From a checkpoint of a small masked image model.
Model: encoder arch vit, encoder norm rmsnorm, encoder activation geglu, decoder width 192.
Rows from block 4 of the encoder of a small masked image model, named by matrix and row number. Rows with one number belong to one neuron. Each number is 500 + 25 x the weight over its row's rms, rounded and kept within 0 to 999. All counts start at 0. Numbers have three digits each. After the name is the row's rms in percent of the matrix's.
After each neuron's rows are labels from the 100 images, of 14848, where the neuron reaches its largest size: "responds to" is what is common among them. Only what is clearly more common there than usual is listed. The data: photos with spoken descriptions (Open Images, Localized Narratives).
# gate: MLP gate (encoder.blocks.4.mlp.gate.weight, 1024x256), inputs 104-155
# fc1: MLP up (encoder.blocks.4.mlp.fc1.weight, 1024x256), inputs 104-155
# fc2: MLP down (encoder.blocks.4.mlp.fc2.weight, 256x1024, transposed), outputs 104-155

gate.499 195:487482506513537505529518492459519451491516477520531510476553485505521505457485473499516487540492515508426507506519508484531484520509499517513460547500531474
fc1.499 260:515513476479475498474477508539497541505492530486477494518468515486478493544495516498480510452503482502575504494475500517466518484495505483482516462499469517
fc2.499 159:506511502508499508499505506494505494502498499489510500500523511505505489493492501500489499494500508497489499507494514503482504494492489506497485505495485516
responds to: text has "wall"

gate.118 120:489500494507485484486502512512511550551503496452481550540476491490491456498552480516527458537484492527500472525548494524511481544530490493519530465552518523
fc1.118 105:551490497538505476518475530483522444487440469492491525475503467469527529532475479517547450519473488502484472474460471470509479502468501482492480497467509502
fc2.118 105:546503515508503501487476517514478518470477502480490498477513480492535486482476490505486492486467508551531494496468518500540466527486490512460487476440507495
responds to: text has "white"

gate.50 201:477512499465482511484505476455514438462484513510500488516538515538510608477488547478449547485525488464493489475510486491536505494477538497515493518474523515
fc1.50 198:456518472493518473486514524477529486450501504506533492436509505486499525494464539536505550483480488485553479470482515494547531524498510465488538473488490538
fc2.50 202:499491493480499480470492520528487543526524459514503491491508485455499504500523461511555476563522491533504487496484501492510463536497519502484501480518488474
responds to: text has "man"

gate.385 048:462481503493495502519483453530518437520501506519565503516545479481556462496491483492580507497504515501441480494489454509507506546507461521510480477481528474
fc1.385 050:516522518510490512486514519496475516485497481463479486520513520514442504454497495521488495485497496535561557519481508509487504466500506513497485421513505471
fc2.385 035:502494511494496478504464520498509486470498496487470506475541495467566498520511496529506489513493513508493474487498483477531469511458514510479532455444478473
responds to: text has "color"

gate.172 244:469462529510474514530496530468495513515467524557470507479467511505514511494496472559501498483514478533528452471491497457505509467450471494489517503491489492
fc1.172 274:497523500460516513493536469513510493498522510480520517538533528508502535458512542458470521502504496489515541481524524487512537485555527497510465512514516468
fc2.172 278:528546484491468492493476492531523466509521500477534499509520477485527502534532527456516467497525513516510498482496473497519479544491509477521503465489519485
responds to: text has "sky"

gate.311 010:452505552519485430498483464526469489505480499509497475480521558544469551520493502484536496519525479460518510523486506489489468480506476473506491505553502598
fc1.311 011:525479538525514507490506507518468531455531484465457555513544546484520539465480517509527498508488471537432485545525510491500508513550544416469505523512463498
fc2.311 009:527475537526479500482464466502506487518493513486509524511512525514528492581469523466460491510515532528441534517484502522507501534511507485481496525493424456
responds to: text has "grass"

gate.475 217:477504462504478527516472463506527461465483502470504455507539486467551528479485516485478508489503458463485492499486457503532504510472510521529527466454502473
fc1.475 229:529453549490517524542508502498488468517497525438484493542479528556529490520489504463493493516489517508450491536489494540534499488506464512472507523496497502
fc2.475 220:494480450519513502525507514471515469445486520517485493456524502481511522525425565522476487443497507476530528481476519519501527503496515465494486498464515513
responds to: text has "man"

gate.338 117:468446472510502491467474515531518556493514487476480509515466481512481497464501475448516515540484486486512540561496488516496499522538503530483468506504514528
fc1.338 122:438470537506506504490513474504493477485497527511517472510528541468503477532543517485478461490501501482484489504498499505493499479484447496488533507543535533
fc2.338 117:510465509502508502489497491495492521487518491527511534495492506516493473488517510437467539534509498476511524523512490516502493490544467584508508550513503552
responds to: text has "sky"

gate.162 034:489489535502495507506490528496496462507484502479485535487532515511512525524492506494529494537504522492454466494509482487493498526490523534521501502482522475
fc1.162 032:481493534496491491498477485525503483505479508492470525505536501507489496582503487460511508513487539496417482553504505500473510554501501526504506464500535608
fc2.162 021:510492504553515470501496495504515495502487501500506502530492499505498500496482496502527504486455493514503484509513511500490497499518512481487474512501449504
responds to: text has "plants"

gate.229 017:499530494484494470448478484505528525512501537489502479559536488472495529514528473475490470492521535505476486493480497456503489530470490512520499531499493560
fc1.229 018:465489490513515501456474416502502481501497523517536545522527483508511531462509493487470537498502498497574497512471458509469501496485496552493483490484507483
fc2.229 011:491511510476504484471505486488495472515535506543465533501532518521480514523456482506499526493517522512518532486517479482505490509516477501498533504526533503
responds to: text has "plants"

gate.567 252:485485514537502482513517529536475554543486493530526513501476520476516469463520487517514519522501505528491439489507499498501491527514494505488518473511518458
fc1.567 267:509514485500541518508506458460528466492514564548472479473494494471468519502517522523527519465499520471482531460485511509478544447478466529512535507488503480
fc2.567 299:442513487500482464495497505518511559524499513522516481505429514446488496475530487520512510526510508493527444455490487488458511520486508534466531480538487491
responds to: text has "wall"

gate.328 169:472488524497493501533564468480506439475487574506491505524505500527490505462512520513500479472527495472477495481501463474502498425493455498484499493487562502
fc1.328 161:500539503477490511492502456495517543535511461526494471494499496474494472470525503472512531521509476512461487501474478493465472532487489525525494502493520546
fc2.328 184:511484535476529501485485497523473488487492493555478543444520537471473478449495551516510542529502502492527485472522473486494518440506518515504521506530504524
responds to: text has "standing"

gate.100 194:495485529515475490494456451495477499486506506520497516509487544458502553463523549462518479496512485500498533466490507471491511488569529514478506506515537467
fc1.100 192:495494496469482479465486485491499562482524504485442501506453497487500531485535513431499461553527491468517556473508504516509494501548512449467497523513525556
fc2.100 202:490486505491520489490505510518511508467521520543469517459518510495463504492498511414464488548499494496522539490541508523449507495509515512516502575511532554
responds to: text has "guitar"

gate.260 221:504464507521508530560518496481515482494519461492517490502515527541501507488490510519547479522505463514529482510547468462497469478466485510523515517449510464
fc1.260 229:538526522474509475508494518489450524514477557516440524489474459484522470545496487467482503468479563485493534486516532520473498481548556494481509501531494490
fc2.260 254:502467507497491503488515435501501457547495483511514543510551543506482475509470520490480507500515554488469457471510501474508525498525488542546507515554481487
responds to: text has "trees"; text has "plants"

gate.486 182:514524484515481487469522533559485504517484500496544469500483533487486489537512514559511480489503449460540513493499485512484539472512485450507522427516467488
fc1.486 175:538500482538509500470483525524496501474514487505528525477471498484479494525502520536551462515522465477512519488482528531455527503514531477533499496463469505
fc2.486 199:490491553507494480522476472505500449549506533532472504478514490551462480522475498444479558500509507508454503533533437515474489472494462504479518531532517519
responds to: text has "plants"; text has "grass"

gate.426 018:493500526489491490506489533514510457523513488537519470503536527551526486512456537519534526489513512486464513517497475534544503496504446505490479472502508479
fc1.426 018:486470513514511483512534505450467525513480461536516494517471492497472465492536505500508514482520527508527532536508519505513515504496497555470518547512441540
fc2.426 017:460512518459524521491503542511483532501506492538497502442506530506489511493526520487501504504538512445520506459497448503500508518477508547500540451495493487
responds to: text has "wall"

gate.596 011:464478480537478517504477432483500507470521521538501503501518457500510498527503467463482512524497513468475462529505496504473524500512507510481505522524536457
fc1.596 012:512478479528476494494514448452531449509480507570519477469471483483508495495470447461498514541501518488508529501492513512498506508498486535441499540518505494
fc2.596 008:507525494473532526487524513500484511507480499508517494491509511503478496499502490503471450522491498511525484517496514517494536484480527508507487513513533482
responds to: text has "color"

gate.608 193:513479510536456522510478498512488509549491474512511502539496481509535486509504488512473483518540499490524471485526481480503469496527486540487501481561522480
fc1.608 219:511493493521446516512492517474508523521497480489503525528517489522498498493484522479483518541516515500490465513531493490509480498538513528518479518562508517
fc2.608 218:510498515482521506508502490490486471456499492547483503441533523494502524532483510499530495469486472478506545508475483532511513481464524490490514497423525486
responds to: text has "plants"

gate.7 132:474481536528498478474495471519496459486498534509483498453537539516433502512498518586490469477524476513499497504484481498484518466451502489487542454467507464
fc1.7 107:537535533479507507458507504482491513437530537481507472497530562541491548497501516495471526503501456511524500522488533469534506482495514454468505459488476541
fc2.7 102:515465469505513473491485503462509492511521527518441512523424489512473547488492497492506505514490516451474503453501537502492490486494470476484507571491466477
responds to: text has "grass"

gate.157 010:537487481541503496496514482490517498511503463453430482488550504486515500553515484478508503483531506507468485502518479454539473453534512536497536491517436479
fc1.157 012:503525463492476532496498487472533518490458523470498487477513480464542519492481469480479509469465494501491474490500546506464512497464511512500545523496496489
fc2.157 006:494518488500502559480560510511490535521534505487513478508500511510506501480471477512488479480451511523550510538535513513503490505508510495495479507488517514
responds to: text has "plants"