python train.py --encoder_head_dim=32 --encoder_fused_qkv=false --init="small_normal" --lr=0.0018 --batch_size=256 --lr_schedule="wsd" --final_lr_fraction=0
Rows from block 4 of the encoder of a small masked image model, named by matrix and row number. Rows with one number belong to one neuron. Each number is 50 + 10 x the weight over its row's rms, rounded and kept within 0 to 99. All counts start at 0.
After each neuron's rows are labels from the 100 images, of 14848, where the neuron reaches its largest size: "top examples" is what is common among them; "patch colour" is the nearest of a few named colours to the mean colour under the peak. Only what is clearly more common there than usual is listed. The data: photos with spoken descriptions (Open Images, Localized Narratives). In brackets: how many of the 100.
# gate: MLP gate (encoder.blocks.4.mlp.gate.weight, 1024x256), inputs 52-103
# fc1: MLP up (encoder.blocks.4.mlp.fc1.weight, 1024x256), inputs 52-103
# fc2: MLP down (encoder.blocks.4.mlp.fc2.weight, 256x1024, transposed), outputs 52-103

gate.426:50 38 54 31 55 44 46 52 43 54 54 56 41 64 48 51 55 48 41 44 52 40 53 52 32 54 39 42 52 69 59 61 46 45 39 68 51 68 44 53 43 65 53 61 49 49 44 46 66 51 45 50
fc1.426:46 47 48 42 58 55 68 44 31 57 51 55 49 55 51 43 37 56 45 51 54 47 48 41 42 50 57 60 54 70 49 46 46 51 57 68 64 60 35 49 52 45 42 61 65 54 41 46 63 70 44 60
fc2.426:57 38 55 46 39 62 54 53 43 35 61 59 57 53 45 54 51 29 44 45 63 62 52 52 55 31 56 60 40 83 71 43 67 54 56 72 52 58 53 52 58 58 56 62 55 44 10 37 63 60 52 60
top examples: text has "wall" (45)
patch colour: grey (66)

gate.499:50 48 49 57 50 39 50 53 39 54 48 53 56 42 57 59 51 64 61 49 49 41 54 52 53 63 58 49 52 55 48 45 39 37 50 56 48 47 70 47 66 37 61 54 37 41 56 43 59 59 60 50
fc1.499:49 57 50 41 46 55 52 50 63 45 56 53 44 61 50 35 53 45 43 53 48 61 48 45 51 43 42 47 46 42 54 56 68 61 50 44 49 50 32 47 31 62 36 52 61 56 46 55 40 48 43 49
fc2.499:51 52 50 49 56 50 49 60 57 50 49 51 48 46 51 53 50 00 52 52 47 41 50 47 47 51 55 50 53 49 49 49 49 45 46 49 51 49 47 50 52 53 48 49 52 51 54 49 58 51 56 52
top examples: text has "wall" (41)
patch colour: grey (85)

gate.475:49 66 43 49 28 60 39 58 42 51 51 50 48 50 29 48 50 43 39 50 49 67 45 32 71 46 47 56 69 59 50 31 54 57 33 41 52 58 58 39 44 46 56 50 34 48 27 41 53 42 54 47
fc1.475:46 41 50 43 51 38 51 62 62 53 38 36 53 49 37 49 44 54 33 53 50 46 45 62 39 51 54 54 53 51 49 49 39 44 49 61 44 66 68 59 57 48 59 45 55 73 45 54 50 61 69 43
fc2.475:62 59 30 30 53 54 53 70 70 41 51 54 45 37 59 59 65 34 52 47 58 45 53 30 69 31 36 46 70 43 53 47 58 45 60 43 58 37 32 32 49 60 45 60 43 47 41 53 52 50 53 47
top examples: text has "man" (28)
patch colour: brown (63)

gate.157:53 45 50 59 48 61 36 46 31 63 63 33 71 49 57 46 43 56 45 38 49 54 68 61 56 27 34 35 60 66 31 49 55 59 51 46 49 49 58 51 51 49 56 62 52 51 60 52 57 50 45 56
fc1.157:56 44 59 59 49 39 53 55 68 39 63 64 39 56 63 54 55 60 56 46 51 46 40 20 53 37 60 42 35 40 57 46 39 52 50 38 51 70 48 32 46 52 47 63 60 54 44 58 61 58 43 46
fc2.157:64 48 47 51 55 57 52 46 72 55 43 54 52 50 57 45 55 72 40 43 61 39 59 55 49 51 49 60 38 52 45 40 59 48 59 26 59 49 27 54 88 64 41 52 21 49 44 36 68 54 59 53
top examples: text has "plants" (27)
patch colour: grey (67)

gate.100:47 49 54 40 53 52 55 54 51 54 46 55 61 50 45 57 48 40 42 48 29 65 44 47 51 47 44 87 57 65 55 50 42 40 37 51 55 32 55 59 44 49 55 58 48 54 47 61 40 65 49 56
fc1.100:54 60 38 60 58 52 65 47 40 41 64 54 61 52 52 49 60 49 67 54 41 54 45 63 44 52 55 63 46 58 59 61 52 62 48 52 48 52 65 44 43 50 53 62 68 43 46 65 30 39 45 46
fc2.100:57 59 43 45 62 61 45 44 45 43 51 44 43 51 47 59 69 99 62 48 59 46 51 53 55 50 47 61 55 54 69 44 52 65 61 51 50 52 58 49 46 62 47 54 60 45 39 42 62 55 51 52
top examples: text has "guitar" (25)
patch colour: black (84)

gate.567:38 54 56 36 60 50 49 40 50 54 39 59 42 54 38 56 41 45 30 50 44 55 45 67 59 46 61 80 43 58 48 33 50 41 47 46 53 38 55 56 54 42 61 55 58 43 56 67 47 50 44 61
fc1.567:60 35 54 44 32 62 51 50 42 44 59 47 38 49 69 46 48 51 59 52 49 40 50 58 48 46 49 42 77 72 65 47 36 55 55 54 47 56 44 49 58 45 58 47 71 50 50 44 58 54 46 73
fc2.567:35 44 70 73 48 63 71 58 30 51 44 64 41 64 54 52 51 25 43 54 42 58 47 60 56 58 61 51 41 65 58 40 56 47 42 54 58 62 59 64 42 53 54 51 75 46 50 54 44 63 42 65
top examples: text has "wall" (41)
patch colour: grey (75)

gate.328:45 56 37 51 43 60 40 71 75 36 38 44 46 46 45 41 60 40 33 57 66 49 46 49 60 42 44 67 48 49 45 51 44 54 71 42 54 48 44 46 51 48 62 45 61 47 59 50 69 55 41 46
fc1.328:48 30 56 54 58 75 38 26 31 48 54 47 54 42 49 52 45 50 53 45 56 38 56 55 55 57 64 62 44 59 47 53 42 60 56 36 53 45 57 41 64 51 60 55 51 45 54 45 55 38 51 65
fc2.328:60 45 32 34 56 64 62 55 47 47 57 52 34 57 47 62 69 69 67 45 44 63 54 40 59 60 48 47 60 65 56 42 46 65 62 49 46 24 65 44 49 57 46 59 64 59 54 62 62 64 42 51
top examples: text has "standing" (49)
patch colour: brown (62)

gate.229:35 72 55 55 49 41 51 37 67 40 53 65 46 57 55 45 46 43 40 50 39 46 50 52 50 67 50 75 56 49 45 77 44 58 47 24 55 66 63 58 57 45 49 52 52 50 62 42 49 57 51 55
fc1.229:60 53 56 50 52 43 47 53 52 52 58 55 34 51 67 54 51 48 59 53 51 79 53 51 47 52 35 83 42 51 57 49 50 57 43 48 54 56 57 51 60 38 55 59 46 51 69 58 57 51 52 51
fc2.229:38 11 55 48 32 34 51 40 57 45 55 55 48 48 52 47 57 99 54 46 50 39 39 43 53 38 51 45 29 45 47 61 28 59 58 50 62 45 47 50 46 52 41 28 53 62 54 53 60 56 59 46
top examples: text has "plants" (27)
patch colour: grey (68)

gate.118:51 57 60 55 50 55 44 50 50 67 45 55 63 36 25 56 47 40 42 43 43 54 61 39 51 47 62 63 34 35 48 47 57 71 44 37 56 45 56 74 57 48 53 27 54 60 54 44 48 45 53 52
fc1.118:53 57 57 55 45 40 53 45 47 63 43 64 38 48 46 53 55 49 58 49 57 52 45 39 57 49 45 52 54 49 56 34 52 68 54 32 47 57 70 28 47 29 56 57 60 46 54 40 62 43 33 43
fc2.118:45 44 56 46 68 56 60 54 55 53 43 48 51 56 46 48 56 34 45 48 36 49 47 56 57 38 56 55 61 60 32 44 57 60 56 46 43 47 48 38 45 54 54 48 55 45 67 68 50 42 38 42
top examples: text has "white" (30)
patch colour: white (42)

gate.172:45 46 57 43 29 28 47 43 43 53 66 42 35 52 57 50 48 39 52 45 44 45 54 40 64 44 52 53 54 64 51 35 51 52 44 58 58 43 42 59 55 31 37 47 63 54 65 45 67 52 51 49
fc1.172:49 73 43 29 45 54 38 56 72 34 44 52 49 70 31 43 53 48 38 70 59 70 33 56 43 40 38 68 49 44 50 66 45 41 55 50 36 38 58 55 38 46 59 63 38 53 36 45 50 56 74 51
fc2.172:41 47 56 43 54 68 35 40 56 45 38 63 77 41 53 47 51 24 46 36 54 49 58 40 47 56 52 61 58 32 42 64 41 62 49 27 52 49 59 37 50 59 56 45 41 45 38 53 28 49 52 33
top examples: text has "sky" (53)
patch colour: white (43)

gate.385:49 36 47 51 34 41 50 51 49 50 49 52 43 53 71 47 48 44 45 41 48 60 58 59 49 45 56 45 51 55 56 48 44 50 47 49 44 50 50 39 51 45 70 63 49 46 49 39 50 35 41 58
fc1.385:38 50 37 41 59 71 53 53 52 60 42 47 55 50 45 47 46 56 49 55 49 42 38 60 50 55 55 60 56 54 53 41 55 59 51 64 55 57 49 53 50 58 54 38 47 53 47 60 34 54 52 48
fc2.385:35 46 50 49 55 41 51 51 46 53 44 52 44 56 50 49 49 00 43 49 52 55 46 48 65 66 56 54 52 55 56 42 62 54 49 57 50 51 58 43 47 53 54 51 66 39 42 59 39 45 40 43
top examples: text has "color" (32)
patch colour: grey (69)

gate.260:52 53 54 52 28 44 53 50 50 45 54 42 52 58 41 31 47 44 52 58 32 51 34 53 61 33 50 66 58 44 50 68 59 54 59 44 48 66 63 48 54 58 65 46 42 56 57 36 46 65 37 32
fc1.260:58 70 47 49 66 58 51 37 58 58 38 63 33 26 47 64 52 56 42 49 55 53 62 59 57 57 71 40 26 47 69 45 41 51 58 63 46 47 28 50 51 48 45 48 68 51 47 56 49 49 53 59
fc2.260:49 53 46 52 45 32 52 45 63 58 46 57 58 38 56 52 50 33 52 46 63 55 52 47 53 59 58 42 36 24 49 59 41 47 50 47 53 32 56 63 53 34 51 52 48 54 47 42 62 67 75 34
top examples: text has "trees" (82); text has "plants" (32)
patch colour: brown (65)